{
  "spec_augment": true,
  "hidden_act": "silu",
  "drop_path": 0.05,
  "mixing": "mixup",
  "beta1": 0.95,
  "shampoo_beta": 0.95,
  "max_precond_dim": 512,
  "decay_fraction": 0.2,
  "weight_decay": 0.08,
  "adamw_weight_decay_other_params": 0.05
}
Rows from block 5 of a small sound classifier, named by matrix and row number. Rows with one number belong to one channel. Each number is 500 + 40 x the weight over its row's rms, rounded and kept within 0 to 999. All counts start at 0. Numbers have three digits each. After the name is the row's rms in percent of the matrix's.
After each channel's rows are labels from the 100 clips, of 14976, where the channel reaches its highest value: "strongest on" is what is common among them. Only what is clearly more common there than usual is listed. The data: acted Russian speech (Dusha).
# convs0: first 3x3 conv (model.blocks.5.convs.0.weight, 192x192x3x3, each kernel summed), inputs 0-191
# convs1: second 3x3 conv (model.blocks.5.convs.1.weight, 192x192x3x3, transposed, each kernel summed), outputs 0-191

convs0.67 110:498532530507509511513552525491439454559497466464478484496506558556489524478497536526459466489482509466500509415459543471515538536560490483501483469494604416491526483506519504597581484493492487516493459541459516479580547490465472465495499520502589496500421497469523497550549478474441518453471422552478459520432481528410486442414548434433511477451486494482486512474501488539464472464505446568531503481527464435466516494449553534503552481507473598471512557493501519474540497481578501508479454426417475475503521495482513539451445646512457449414537545487492465480519501493510496540
convs1.67 094:480523551469472516450471460465443530500430444472478490467578527476428466436506509430519525500454522527526492472469463498515558545480489503442432507480468497485439489513500424517550499501466480578497479545572418498481488515521495485469494479532566466533470490470570448473476438457466524526457496493407442441428433445547421504508487481464500473460478523478520553513465457547492475479470469531464536471535460467519517516469470460510617503523449508434535553491447436516568490522667408529541447474479438510551517468500474463500464547490503525512495451500501516500450499464513499503
strongest on: emotion: positive

convs0.122 095:514517485535444526477589433511535523559492482494427498445491487491490481528475462454526526463494553551482452430507510553455630443451440513472480553542513514471468581521535580561516542457515483498529508457541591444495520550492521528458529530530458478493514531456466524517455532445546485547542468544514471484535462514533484475555440486514482471455539479461520497489522490572484519514441456423497504481432545453458520463448555511452525500487487490462453521484557468449476554524481460470492460489514490486531474521477517623485461510529471543542535552479564592483384480495427474474
convs1.122 094:509473584486458546455506546492481468557506482512447481541505576547505492506463434595517453541489576477507484532537532513498539441476432498554440530484533590488454451432461521463451522441535482480446485486480436506493501582537500492537564517489501467492497487509452500514462526481498529402488446551456537462546440457453558519533494422582542472481511432424519498620530505577578452462513580519484508468480461479487504456543513500523505474516491455507514472542536492486478505551525551463510483517534484488595452457431445515457457457501554550480477498534503470544473544499483468506
strongest on: emotion: positive

convs0.48 103:444538421478484520441453461481497490548465537496476513450477483463488507419535466474449530521450431479433474493517560528484508478492464486496488542519535507522496477545473537457542456505480498449543443518467450460471540465504444565488501467619448462485443504475468483488548476491411464541503434518469479455468596483479423500563496588553477476484487518600413506495544472513554485518577429516488515498479543515470487525532539491467475498517504518481495421502476497501463488468529496469540469427417540477487535466451533446526558525506460524503468496575545514475544573467548550391
convs1.48 099:539535478589464517526425532508478484561506477502480466479525507481533540420511522444508459575522423512516491537517557492448520509584441486465508535471485483526430466449500554448477489490526498425483505594532433446496456452479488528497452517572466448495503465417523497481608465468527471482452436446475448472516530461534486471497445473497521480438577557561429499563518511534522442482503477501509483431460584578410566448465505488489545508521486517493478496538447546519544530517546502517485462499450518445517510438518485461446494482487530591473487486520431459515514489513520534437
strongest on: emotion: angry

convs0.171 100:545592465516506421473578522488498481539479453473523477445417497478508474466501458532475505423481478506480511605483555553500587509510498513485586469566578500464522470456486559469523467480452548461498493446528489525513538487530496443449424488488433430476508564531500575440500524563508459466511486491443487496513540466507423506457478581489499575462530488422526553482516485492556442438540502501429459499466567555558515535454516511506467459479487462450528420433505528495470491495490509483443528580528532515471537471483500464408570485441436528487487505483471526512482507475515509481
convs1.171 099:497533495498499551509543515439556486555481527448415413463483456476546465451540444500495450487495489471482461478529519578524505499471414468478458447575510496514500516504491509449427522514512506519420488565462488487442512446445591466467513527523551454448458487485507537521565521509536506470447472523485481509520561502483537512498461476495474453385509477527559485467514484511543471481490538425501496517469493501521450558514454511466573495618418451544516515521525548478446523486427540526438455566509463541508442450461513466504499480489483497489444517436474470529575484478458449378
strongest on: emotion: angry

convs0.141 096:497423422498478458508527584448499526547558527500492535554437496544528458494475468521470461438416497441432510464461487509510457454481456508536522525485482521457500433555479448465462508505559465499518474481439612451479499479524516483526526508471614456488480496477496512499432507442522475500520467494430532492544487490562450451510547525465508512441550521515541548468488512527539490502548540442570470476503624512523524432512412536568529450521468470470499529527520448527542542573500540467423475545493565457479450522488543419444514450511530483488539544479507497490516492512437463555
convs1.141 111:564491578472592481441523529465496477438468462471447476505516534612495453553441497469458497516513543520459516484469449508458570501428503564526508443515521542491488440530488538476448493528502518433481489448472469485527568492426529508531520545480493530455512455523514503522607453469479488547486470463477486480523469531539449498438508513501553479443593528547520578550492477637476439483458511470555451484479546487501521520508497484489487488441515470464475514514455492506457575569491508475442461513529479393508476425517472448444455486565519489518526488490524499497549431501501422464
strongest on: emotion: positive

convs0.49 099:526530493492473537546480462476446501498490514479534468475486527548475521573499408570487520489470467441497501546437518491451508502500525465551478436413524481565478470527442502471501505468563497482514493489518367550460459497553455440485468567498548479514465421512488472499603516512516485528519544544525500610526463511524486536445528512605527563480541458430527550451562497505459443487480464505489525527507456410508505509495552526544465441565504464500475518458527466503437477532513395530484478467477524535514440470426492476452502513460523571476497440512512486438492538433556532480
convs1.49 093:482435539466454532499487444533468516458483501535495572558511460575483486556463546523550471512536506538513497471453529472463410468467446425486464452488459558487556515554539447573512476558569524470569456509514435542438491501514495462488577516451475487561503516504406442492480494515466440508476530479479535534500544468456515487467427485476488505507517467462536443519498485451535466470545558543512505630531517477553502577460542511497458458439561465461486452529426463494469442492500471488535490514509442483500426484455447465517512586471587460497508518493475514476479505560526415483
strongest on: emotion: positive

convs0.70 098:557540455542464580486496470487436541516537481493536495498565440478536510517491458549529437452466499504449516460530471494530456499471530493515458443509540484497435493486518589547573519451445388543537479561507513494489420457482392502471462462448543487458488481457512447478519479416525527469533478527474517536433516492476566438465490472482502585492497507569404520491497471475489458482530556483450519522428509493531474400493489510515511511493465461434437498462520509532486442485499554442513473505470509534542494533471535471429463511496537547503448454475559505499438459556620508521
convs1.70 093:552457470528501486523535486435487539502449529523466454561542427504486494463509531512561478453479496494533549458545492433484510450480456477429498468474471473585502484513530505490596565584547596457520454474537471495520432507495497495530550444491469549481491487449483501530499501480526499414515512499479470465461503520538459483473445454417479458517490576479456562508528535508500497476608572526517438567480465508483506535410464552479554523525442557468500441481447465483536485502571478531454478486460562479511519577523516425512436598559534526499479520499527474461523421524546489465
strongest on: emotion: positive

convs0.82 096:472428585496526514476511494467577475436504514486533510510466556573466527462473509435411497520536465462491469503553492475513477438483497503473481484485479518565436542480448461550448481454539539495503579479604446524458593418461500529530586487488473437486549487486485471508540494466518466435483494491534494475552538523570568493481520505447528506490528570521446473477465464477493494464519519605444544543536539455498525553470502457486506491470545508472502526562441524515490480563448422527505451511518543503513444491452439440550434534442530506480459429543560505435448533517463489499
convs1.82 103:506456633437499492481475523549521461495376501425423511483478508524437501497472454501404473508519546532492560459469570442474520473541438542419469542518494489528473466478409465471456534464501463475562512480523474525477509485445569511530468498473454494484524500511495491487506517553452496509553420411561463526499472480518517511476543479522522468495511492465525458433549461527527489447506505497536484461523395540520489480495506485437485457481440490495461558535496571579563481556454468523504426575565501426491437568501503549506481521511476492523477479499498536414471485505480530524
strongest on: emotion: positive

convs0.24 093:484480472525519552497507463489411493508512420524484466568479540444504529498581446499517507493524488468455487611515487495488432446506459465511592535457429455491485517521505476476445541459537447503498459481535500426471525524479469518604524461504522454448569521504451480485487464538514531484538566482495481502444556432499612515517547463521462518578508426463483403449550427496507526567518462486507528564561494439443539487567496539508541567535481495458488529493432456490467485482445531473464443510480461513558427518512555460497477508547478535508490501573461503470520484479501506559
convs1.24 099:460457544543479496479508487500513516477494495525506481460517539572474449517505546504463490541471517482431476556517412444443416489497483564526517505496522505429459515443436476533493540471498519516485522526502489452493455543513456554472520504448541508522505484444435461584613494595520578567484524464469462507478514512475465497495519519504450490577536417514502478501547468532493524443507470439452558562477453512583458544573507490520516525494463430511393556496513545453481495383437456561529500483420486458502528539493531503486471459464476548468515494605467494524525480539497490536
strongest on: emotion: angry

convs0.147 100:474450482478497480475467512495468558557458500454476558495495468524566465513514577497478500497488469555505501391497521516443554504493495476554594501499496495483519433537538490484464484445547469502477524522471501573489383506443487426449518503502486488493495523531516494519537487543505489432501461498502443478486514500534474496541551479522563501517480482513543471484455384469512476512460504535380519528432522477568456577461520445510489661518479543455487460462474509491515496477490540497532483481493459503488493453471409519461575454424482552492469529469483529489599511596463528521
convs1.147 110:466552443467509442436503514506538520573505537529491555512502427502555468476533487425513526468461537463480558521473494408465529523508459552526503451495466477470551479516480479551598444544521470477492431470530601477488494497560482539566482495499547505491476528493456492435402502545471518488512499472500505442458437529464487448569470436463537459490463531526493450439450545489454458477487514526440495495507477485540487537502489452521557652481487459533514517464458414483538499499508471435580506525467433536491450476507463550478503490552522558419556513502536487548481547465490497557
strongest on: emotion: neutral

convs0.173 098:511461497513544501557473528525440523543430489562489495494471485488506416494491537530420538506483484492526515472589518468486488550525487528551548415477460511422464481495527509453536504500401488486460476534460509536471531475408495536448444541547535489483519532479485438438538443490432597456524492417498545443537533396490518493472485469498522485446467497455455572540513463567480497400509486490461453487456478451531484484499503438535521546555477459473478480469459538465460559482485460569466493438519576528493439507449515550546512480519459581462505463465482568476568519490523503473
convs1.173 103:478540497500491518561421571427469510496501506519524531524466535484491485499530545489507443477492453485512468502512553482576509509509491447493444560457441481449472490495465512497393493524493462522526526514521537511493570435476535605497499477465542477520509430453529517527628443536443472571532546436528506542512413470481491453487517482477440439480460549420507515549478502464527444469427550541466454527523455525484541567498458525579573543468553447494528474472493449577477574566471506535469528542562503508546480493522463551535501445451524516452473446480487558547514480493507500537
strongest on: emotion: angry; emotion: positive

convs0.58 094:482509533423519532434507438536524431496486460494513501483501454510524513545549489506571512524456496488475496431537523484552519481478503490506431509504500484492494529572468495502514516402479542520540526514540518465510496572529473449512507560524521462440490522497587473486572504442427479494582473540537550536544474531532497410500474532471481498468527501504448515473463576450542500479525561503451491488585546475515487513421487440492475452478494469456501542453514529492396477550570587491526414527482447503506457442496538490491516532369506575458469513520545470446432459518519505597
convs1.58 102:461469457516545624454546480605500514527498447506526483486509469561502498513487498475546516530506503517500496540484603408494524418542467509505456550500518493453415488501475450473534490524495498607488529477552468491469480580481458487534604495483523470467493477450490528463580529469537485493531504485494540510502472495453512466492479486454467491521511430538506438545475484499502544416476537494557509474527445519478508474483495483485580484459529465554544464519596493548504470471485545483422540493447449543565535560544490522559535467485535472515453411514480508492472570446512429590
strongest on: emotion: angry

convs0.94 096:541493481487519513461516547509488410506455445485532526490499567531491451506455494479537541424509512546498506552538594505484502541401442547450418479425508501573494512507439480483536542536426459511485514513513431442466444555486574451570546511523541361480445558490567484500499512567504525525539498471490522526482519529431458473448471504483489490444604480492473433481594510460482493477525580467558477544488515502565530476525466485462465511494531467466566505435470514538482463482540517555557480514553515434450450492463476508466524504513487542483493447529473483492515488455475473526
convs1.94 099:505474477474444482500469472593488447561552464561492484498527464461581470468545483509497513518507478459504509524456515444513510448478550453467500407444581422545522491531506470516444536570448454512528529514513498556477531567499457501578508461487500489546556579442515470579529523455487556538489526529469509498537548457491493497518461502438550477411438425550466490430517495458473473555478644462545443497466480471496477510539479540479542485501509429490536539466570531436459454482524474489475560501514568501499449501498533511463489517516463515466550518518456468471446494462582450504
strongest on: emotion: angry; emotion: positive

convs0.107 089:472457512573479534514509498524556500498445542517543491524500446517528472474459531501439440519525465479466421557425584504481533465517548492515453476492521483448529521534490505485489499509499604458487526569479492503545475516506441546496484457502539473542462499462569494467425442504515550464445532453526459505487487494532507465450515537460456455538550472501497453495584476467500529483443468452455481537525460478457465506448491547474599489443444548455538452539445474500625479490554468496502472433542482397515392460469509529495436525580531463468525509451460507438477451429495529510
convs1.107 084:474525557508491471545513520508502469535477440534572500480563542483462494454534535498503489568529428513522492524460476444455432530534501513524499390508484516458515542479509490537555554574502466448449515424499532590500537425486512510483561515534543501458456463532537498480487454474488536482464497471523467586432477466538479491490471478468433460593454516457460466496494457552493460521487508502487500559430492452443488543480500503482479497538458570478561558484451488512648515508519554474544477507477446456474536521509408458459543488502433449430475518440511542582518518552505557506
strongest on: emotion: angry

convs0.83 105:495524460525526454496476528515504574510477516465516527484479493458449443454464544466475515551602453512461426530451532502470523459380484495459488497526472423540548501488408548487483468506505539505521477442497608487566485550497459496559460670488466442504413467505444495427538469490443534526497521540468523536465476498521486501559487448506571471460542475479482535519502460485536516516489502489492451517544459498490488446502493434541549532500486522460564481473467484484510508573470480410475483406504490487526493500476500475492502491485482503532531435540516428466536592546473559485
convs1.83 098:553512419465481497483479462482494512551468440450474501481518454451472461443534543501510544447491431425467481482445503503489477527436510489520539526504505499528465548531496485453564490491414485483478528501452504455509476473481451598462505540467418512575551517474511430512490572494519513469533442439413474520422422478467406520514538446421520435492542513463399527509453479491455460468481491501506441482465497442444482479635505497541490509529534519473510482506483547457517527464486563414512492553478458519451467429467556493430517475501483520512485446489553558477489540496512528511
strongest on: emotion: positive

convs0.8 098:544525489515549438605516514493518503547471517479516439457467546569507423479455451514532501549477485478474542459499534520527451465503465505540507392472576540517458534597493512476412445438475554494501460509526438487559517482565464480561470479530509476513536454550527465562470490564472465542507494527529468399579487457470452441520454471473546491480536457512527461465544573450529486604499544482540457503479539460523501476483470476503509482398494532478548478471472489501486526451514484526505463450478427495547509488553497472525555507450592453522544470495547467467505454443473537473
convs1.8 111:535506512462421495480509507437570508489439487551507557506506556535505468554488451443449570497510480460528462469498467517512476477486556545458504534504534591525459472553549482485434452410480533469431518488474467535570495495519545496502505510525500488464537384521577471434497555498492479578493487375436519432515531485494518445498503564497445489438567510452524513561559503509471534565460540474533494538558442570525494493503489506517497468452503485494431462613543566498487471477483495493456475469484484494518539520522486535489539491525428424469481536406504483487507488460443466490
strongest on: emotion: positive

convs0.34 109:588450522533494548513499440478466513532453469415550486452455481497473510500565440521503518528545498512458459634422493534511505527506484451419515547494558515526516468536508509561475450507517543473432509445522544491523495555515522528530521480483472455527519468475473515426432481546592467488431507449578467492536504514533525489519482448481511535531503500496563519434537543468513481451406533408539510475542463453426452486536465547459550533538520456471503441464473514498506538492460467485513479495414501516490411534515462444561444460472488483537528576521500464536532454537461471438
convs1.34 101:519526575547549542480512446510517483463557475542518487486465536538450548483427515545478542514516519524441538490494515491456492588526516459536510451538587547485496589571487512519482418436508514522438459537444513503446517561459588491555464559507499499449604535504477462496500467534482538508524490458578472457494559540583568552469486457478505552573506507516495623540487506513552465472458541425517491513521525465502424483465509504472543490584482488471462476446460494439521576438454481489510485478426503529542463548520546462511551466542474515502489548521481515512457536513494475497
strongest on: emotion: positive

convs0.167 097:454500539482542485476521545579496538495548443542468404492493568452477552480487552474496537486436541430469495495492402540526500483501506510541476441475474513499419526446523471475495495460449546524512480514555503473508470512460515462550480579524533431527448473510444521468464442479534397482499526550595457558561445498512524497477544431470539567457496571498523472520477444493541491434507590552441563472492481481448523507514484467483502431500523517569491523540561452464484477442487459514544452507489502470518457478486438549451479566470488499519470452450530472481453520434438573467
convs1.167 090:428532566494448498468547463547513441482436504461442499428483563519452452509565541466474518478483547486516511590470447439522431504495429513549488474511429516472482511536539454461464508486458462462476565497503476451494460473539526488561451529478503498506475425453472514484441436552509496414525469544544473528489526439479500401463585480475494621486518456516515517484443556484521480491454526476467498498473527519419419506496586491483576479495485546513460480496542454502517458514504491502564479525511461484465560526543517512448500567499509513451442417478539449446489430510484543466
strongest on: emotion: positive