config = dict(
    win_length=512,
    num_classes=4,
    norm='batchnorm',
    init='trunc_normal_002',
    beta1=0.95,
    grad_clip=1.0,
)
Rows from block 4, named by matrix and row number. Rows with one number belong to one channel. Each number is 128 + 32 x the weight over its row's rms, rounded and kept within 0 to 255. All counts start at 0. Numbers have three digits each. After the name is the row's rms in percent of the matrix's.
# convs0: first 3x3 conv, stride 2 (model.blocks.4.convs.0.weight, 192x96x3x3), inputs 56-69, a 3x3 kernel for each
# convs1: second 3x3 conv (model.blocks.4.convs.1.weight, 192x192x3x3, transposed), outputs 52-64, a 3x3 kernel for each
convs0.79 106:136136079130104130128131134097096091161134121094058110103108116175142169139103088151142131136140135169128193105098096151103122137085124181100127053123154118145086099161104128156158143102165130110139113106133122136117116107133137161137139149082115138153201147147076117084147148094052116088153160099120163095164072137194067111068118130149100153173143128177110148153103152119119111
convs0.80 102:178118146077100119110118122092124129150134082192097086100111147150095120109162137090095130141113130130134168126151157099124155147162134175116198139114129110110114122175049135148163104068105147108172118093137129118090129138129156123124125054132228197130107202109179072167138106134153135136097101140135126173076088139113124118080122122128086076104141088102169135086123119138119115
convs0.81 094:156103189117173158128092125097107123114114087107112099087149127125121155151096119120107120125111118126137146206132126114094160095106104161112132064174122153122098098166112123108079130134155191146126100115117148117107172162143205114120109096097109115112126112135140173125155116086082107151112164089093138141135138139143172065140086163132141140092106145085239096103142136123232104
convs0.82 101:137096156112171089132148117145096123109079149135099138092117065116144119122097120127153138145141156094098166096110159069130125116092110188125108043108122126106133077183188179103128103161120138125110159096120091114120149170110166176104180123094096153099123097194113134155080184102163103127145096126080136170099111158108114121157148121190092094219171079153101128155114169111077124
convs0.83 100:099153152121130129088137145101152132118123176159096136160120123147106102135107152145104088144096183133134118113080099095113063140126062045128098102086147181133159117123132083143071085217114115151082112091127091125120122164118141147154111190132162096132219099109146146129120078116148105085065166109110147100114169133127150140112119150132228079132105089113084109088125119152093162
convs0.84 106:125082143131103078082133140155083139082149141148129098109100090102106134128138089185135130151110122124179165136096154119119153082097173120098198123067103169103126074119116122112171168107142113147112188137157162114116094176140138145099134121144141143114133140164117194151146134084137186155184115078139130135117149163086160066135141178086090125114155085155137133157126130098128115
convs0.85 099:201206202176151105079166119180109136160106104073095124102154152126090147129125135113165118113107131077076159116142106133119112084190117138143065116072141146198101132161139162127129102094135137120120160148117141155146128132113141110149121146116120116085112092109138211121146123069136150168130116081114177049134160132117161142144108147105110086136174142150135103223071128178068183
convs0.86 103:124164153255103083071184087091136146074088098152100152140113119145113140121140143113184105082101096186102062112067101130098151149135143112093146111084108122120116090136119110152072152088180145076067143112129150129128157140123123137123126144162117128109123103139160128110070113090068142127212109101139104131170165135170139134136121107127110163121132156139095139255089150129113140
convs0.87 100:118143099114113130118138178186107142118159149137107149180098114138144193125118122094131129097138152145146130093105131162068097112150153104138130139107157101163153131047123164081151082111142247149166148135168148159060101121089159125193120146075174174145117129112127108165048155116158074148158146168110128144157099094084162155096108142086102211119160070211174103098178098072145086
convs0.88 097:117096116127100142120100146141153120107091129129052103134152100144183182219121174100146194101131133121106123128132156134143130134123141096105090182145115122150147136150075100135148075130125138145116184121159117082128099124124088193238129183152097143127132120089149114146139125118095146123155113102103109073146131102121071115132130101122120198119176110145151096099165151159159170
convs0.89 099:101083167159142058193132099153127103116146108113131110092152104116087101160170096125143131170180115121125116125082100097096077152154083091092164130149143221099100065142106151112073101091124144138150131105126131147182152141097061072130136178155198091148131104112174149158122141104176130091100143199150145123156124078208113153168126144123098171099132102164098120152135114134141119
convs0.90 099:065130195136113119157088175069133140068120149126068117086112115082120128134134113107122149089113096104133117149089096186158098150105081075136165051135146193058144107079103115074149172159157137158116090158132159139114158151110132125123176044102083098095141146141135076117110111146118158125134122129116185141149135150164135135120176140175153180159149092134178184161228172117167146
convs0.91 104:142081126089140098153082138128136179160131116180084170105105101118107175111170181118136131104135168131094130109147116089108128127099118138125101151151128063106151203186203167155145128080106185148095172129103100130096087098106156130127113094161165118164139136141108122202109172176058157089153094140137127138112128111109145049131111004174153203155067109129175113132101118185128130
convs0.92 100:135088099134229108134158065137175093148142097129153097122116128135155089135132119126164116114119147129157097103102150105159105090130103080170163158103090119111118075114129147073136151150106123095138167146107152093131107096158169082111121160122077145075078162133192152110234088081108118118171141099120138134144115138100132119142095154173157031107086136092152156089132123073131153
convs0.93 098:092096126134118115084100114144096126121147155096103113124089125098110121111101154097131133126148070152092110135145165131126163102142129129095212112077111126128077091112064098137104201151170133134106116143088115066068091076112155098156163093102120138095148123178162098126141113130105108123125084127133169166128119123130116102155169193120069114120213160143173137179096115139123180
convs0.94 100:088116086142164125130134161140120117135092100113112116070092116174170146157115171105077068074167091137088115141096115114126133095118101204090138175198084086116154089134161108144111150131155099122096117132138107125116107131119143158099114140145102140135168154089064166133114122109131158116114072137144077152092120142153153117119119116154115121100166136096178080128124157164139147
convs0.95 108:123125148141114093161128089093135115124133097134132051095127142147072179136118118127117106165101156083134145120163164122153096092152113154132128138126156112111105216167124199105100087157074079135171125112072149134151136157118136115153168097143182166063099094108136113185077148064085115106095104121100133117071138147095121161145123115120085142151146108086109116076125150121181109
convs0.96 103:138166187140117101129158095059122136118142112116117087124167106113108144105119119116091102173137129159116139127112142112087146123099136077104128125153107115128135109123127137088117117105119170102131067115123161109100176107108107085087133114136110135136113142113122089119117112111145134204071127104166134094184123144042179113150150113074088141118119121090136129093152118098118134
convs0.97 097:114144137104118136105184147096133094106185218107179199140131126091115151182119151204189147178180102144156101110098097092125101118156140134080148124147111085102080136104143093100167091217153221095143128088123120108115161164079156122214131100144108162164145115156110091041206114170105081084128149195154107139099126096133115126152160088146063113096094101197087096118142116134125107
convs0.98 093:165128145098130095192093153192079107126143154181090144152151160109112193129109130107092127095095118142119145101099135108160175140139116126183111139140153189101063087112121101123082091139114144181157137156062127142110099093125121129145102105117126071115151145164132134137087196167144068113122139180196140057086179131145116173106137126120102178126138116128143099086163105124102161
convs0.99 098:138057101118106123103079120096127137118114057091108100107102082164048149100084126114081191117090085109098092038199099117107122152138118142134120105144087125160138140074104110102107121121141117107133134102102163082092072167155109107114129238150093163101143180147112146136151152126084156178113126088136161128142127131164109166105099129116113130074126154099089143089124133069107137
convs0.100 100:118138128113154094127116090147126134152148125129108135164130102146102143147139094127208109129141101145138109182173145181097119123110132096181112108177091167118137075134105147120110076123113136136146158202183112133092104098146101087130123131127178109159101147180128128106108062101114090169099105083158185176088201090109157070123181074148131143138080089082163086139201114134148088
convs0.101 099:162161084113130092094133090099095108100080087108121141111106137137145087138133152128122166133083110090093164111103123130112121131082120119147145088120128150153103147122108164111097114142117130127094104094093161128160089068108098148101142120153111128129083196128129095155114129130116100155037190108141152100138099123183120082133133145127168089140111098115128090149148108141096097
convs0.102 099:173095136160172102167077100121116117160146101160117116103158142132122139104078159174121097156166134141224104147169147179117109074177157148116150099122066145141091128131133081124119144132150150183115147106120099112108175166136095149144097201198164092174121159130115116133074049088136157187134169148149105130118139101129153109143152151065140164127134131108100159114143144155147108
convs0.103 099:157196038163240138083117170139101050136127165047177092128130121161149086111116114138041101173096137140154129132158119194133135154079137102133169123145097107044117129094101097164102106055134120175161185137080107097159118103108115136150141089130133107084110140150098094098097120166163119109062121177128119183133175164111186154135125104142144096079155147095096188114148176131158102
convs0.104 100:043083133097053087107143101104163153194118132127116139130170129133079149123118146161143157111167140078148089141205176170154198170180158092144148140119131084132118129133123144116134184157140128153128102128132104095088171135131060118121161094056172137105099131096145161105107167119105067138164128127141122094146125102127152082102113146095164137147178108196180099073119183097112246
convs1.79 103:099132183111214255112075127134119166109146092133200186092116166127093122104149171172158123185118094128120111151168087088117153106086126180120088098115085142177146202141082104110159127135083072142161129124076177120128109161101162100208113116184076134149157129099137090102149114083134154115119138107121111130094096183095137116141092124160105111141125152
convs1.80 099:125098140135186124231076092098077092149109137141096147065118141104148113133149119126150128158096119088103064185140093094154149148118116119127114083140076077117091104067176115133205199109126133153142150155151110155181106111086154150143179172176129100123092113066138104085079165113123176148190101102169169157145118112207150145131170122153134119105133154
convs1.81 099:173175126136117149132115152072161095155097125135113161101151118124104098123069175094104150076111176087127146110095082112125134115111129179074122138144172137120066142123198140202114125143096156132095131156172095163107090079151110141138184069111093097137052109157126066123140129138167120112205179074198172160106179117100165104118168102097141087075112101
convs1.82 100:200079118122136110141183112119137135130127149112062077141076143174108132154103201103131058083115150062184125160173110135116098146124127141114093079148165091101128136073080109198102052075175163113107091074164085090070211126150120165085096114177106155115122069116168165219118128106091149125153102123132093061100170136097140128162143122191057157100083136
convs1.83 104:135123116169151101072194136102149131166094149108097136183098123192156143089153155148157180143145111194090138114161107179109136164178106222156051131099166147125124103050147072148142098101083108109134127101161117164117123113116079121082082115120105200105115084109174081136153167138103136134189150162086098159126071120112061112141120080173166110156134104
convs1.84 103:161145132082145149132153109126063184095098111197147176099092115145090128090171139179091156094141111140121122104129082125089155182165181147099101141133085164133179106116076113122121089103154114136117122112113148112169062104085130124200189178163099104151114092141156147114186127100181095097166135074088129113130118114132140110157119161103176134081082121
convs1.85 099:156121135089157198054197127129072156190117112104105094130129135090157121151079081103124135106133131146085117113157145110103122116152141119145194100094101096156121140142129146129133121124129154128134108098114091158118132190145074152149145098064124114131108113191146161134109060117176114121106132152106157120111179083133116093160191117113161109095103153
convs1.86 102:072137121158157033118182099108172113103184109147117128121128101097139138060129148131125179152106108062094129070129138079118107088111099135101131142146081093131128096131124100126176112145132113132094058097096124116134049111163153129136081122141098136071121133134143121089125089136125097135104140147097131158089163153081132141063182088106170156071178106
convs1.87 098:175093107109123159118129106223126102168165116008141138103116178134104127116081109150193124119125161157124112094057121090110117136117137138131146145137129115109115130128063146081059140088152101151088117156172139102120164131162093158131124132113103106147132142052168167130168135111120129108120110179123157110104122135141148146191087126130098152103154163
convs1.88 097:177098149154089111147160143089085137055088104101156113147130148107084104091133106127105128086119111142150157126104133134143114138131204091149064139138111157111155107148060117136171125108153128081151171177163176122128102105159123087165170112187166179131138067169169101101154120139104139128117136147120155126112103123099195135197103113143107156132121090
convs1.89 102:106140110134138152080127090157128087148102131111162128151122140124146092187163084127146149057098145094123106126210124144136063100135143111204155123152112140140127103171116151122128144147098190163123115190151082132111150119110118094188123163124060145160109150187132104131082164100087154145077143142079129134093103144133131096133182174135102132139148116
convs1.90 100:148041135114112138177088142104156087124106087106143132088155117173127063064095102130145127107188128107221113121152133061159118162110161098123117122088084165119160140116118121099097151052155100113118079169095146170149106152096170148147112150195114195081100153161167084137068099136112122119146157127058094185131103128134098141184119100141163117136125156
convs1.91 101:079141156079131133071105158133149110115115122130128111111130140098127120090132096162130144120141103120115093081050111145099087187116118104097195119157161073119117143146220164064178168102085126112141123141101094138146140122157123069023143078105127187137151170153140117019121109162142120098165096140121104101129150047109124140174133110179108114164110167
convs1.92 099:161098164136099127114141108126103135173130181071106170123170158131132126163122068124120178077119124138107148095190049074161109197154109133140178106111165109108109090106098140132095174133130087089067143105166106108125117073098115128131153113087107140143114138112128116192170092125130089163129132134156115214174192172119139141113113148107114082156111120
convs1.93 100:131097075141213101172131118109102121115068127143131118116128124155205139109179094119105079100112146148122183212153165167144118139158129100141107123103163107119154161099137134150104155127164134091155139172152111132121097165127104086085150159166094090059105128122102112183126116140123114089081126134062134177138141120168119080093112102119140149141128115
convs1.94 102:154112105162119119141137084117182139133130133108097081101124148113166114163153089125135200133172087214133173127189182133133121111095220131070126135132126108176110109111109140134167200175105172111105215136116124108135174102117089085132188094188107133093118170124142095141132163208130114111064138118144105098124126150178137129092148106124098124102131150
convs1.95 104:173123141116077167165125153117129105125161139100134107093163108146116178097197195123119133161151127139116111194128112044117158139162147126099096129092124084109172108102123102098101125169147147112122121157142155169121102078114181107094095145090120163111128121100145113136099157162125152114087096163101144133143119185139130117104113115110161134084066103
convs1.96 102:137076079098165151160131123212231176072134129144140132114156133097056152137069136245135069125104149142105119133125147035147199132123157141046105111109124168150115069153184195108154131144126099140156179172173114098118140067070154090125128132091136182130119096126149137083149165147124152109156103117131115148130114145075153122179106086151101112116125125
convs1.97 101:089089108137153165061089142107129142135067108122103051173140133080142120155160039176140101114094163144123087154066112119135150189159167171101136136131132155133123136100194115105117157134064099159092118125124125119109107117129144081060147093077115090106154114137136177188155165120184121133129142135165107100188164069169188078186161097133101124127148073
convs1.98 097:085145127147184185113074114155193106134139159125145186197164174151122155120141109115129170090139150112132128112115119130143159116078113098068100129132191120109101094085111083164144112135116184074094113118130107156091110148187156120102098115123052106175113154164143146066105119136163077062103084073139105108139156146145144108061131182116118148144124108
convs1.99 100:107141127135118093132114136078152137113122133136121120151099146113130124082112136104192142159099130131111147089141100069087130173170122123124124132112130094084130146143159156132136133189113118134116103053116182115105118109078137092112169129125135113070158095158127164098150126157113115148124128143124160195093159161135185122138170150118085076106107122
convs1.100 098:142106135146093124082105131140144150079054135142120136166119090124130124166174090100171073095132137178098084124116109149088161133132121062121126137079080132166157111094073131134153078182159160203061084127122122096101099159131104136201140112152129097099091118150106070183156124154164202195103142159115106125110118119111105196125162112106178137118108085
convs1.101 101:129157110160097149084141162137144138152130101132081146114168126140146118091110115130122144147157124129093131176165114175111165102134114152142128085144129189145096107159109079104151222115070145155142062093083094179231179121049175126205181136192087149120075113120127103097136114112190137111254117109123047104094139149081149169166106152140146166142193170
convs1.102 098:133068146107139084094140098094094092140158178100213157096100071094137185145170099147097175143128127160091179190161152145183160111126166101090117141097091099093181153163188174130097134085177083095101132095110089082097158103161108112110111116175122126168112120146119117115157120135128118062074095133150109156164059117137155135124117119110120110128111087
convs1.103 103:106193153059134134161098148145146085131149127142132104123100107073178136162093101181146104119130148148112150161128143134119150132179118133129136135160106119165108125118180123132130120066175074130106104097123145188151113145114160114172108099076104173140134126097086154086077142140172137101109098140098135116111095096178123085129178178085124132102139123
convs1.104 103:157127108093145150086212128129101084123101067154145128169128112094128087114130166063147133121084153112160141117087137120074122077142130135153127097122142177128107138123085106119156113176079127069159001149054104100142155138100111155176152120176096123159106095156119163152119170158118086100125120103107133162124097146105162133074097127112136141121096128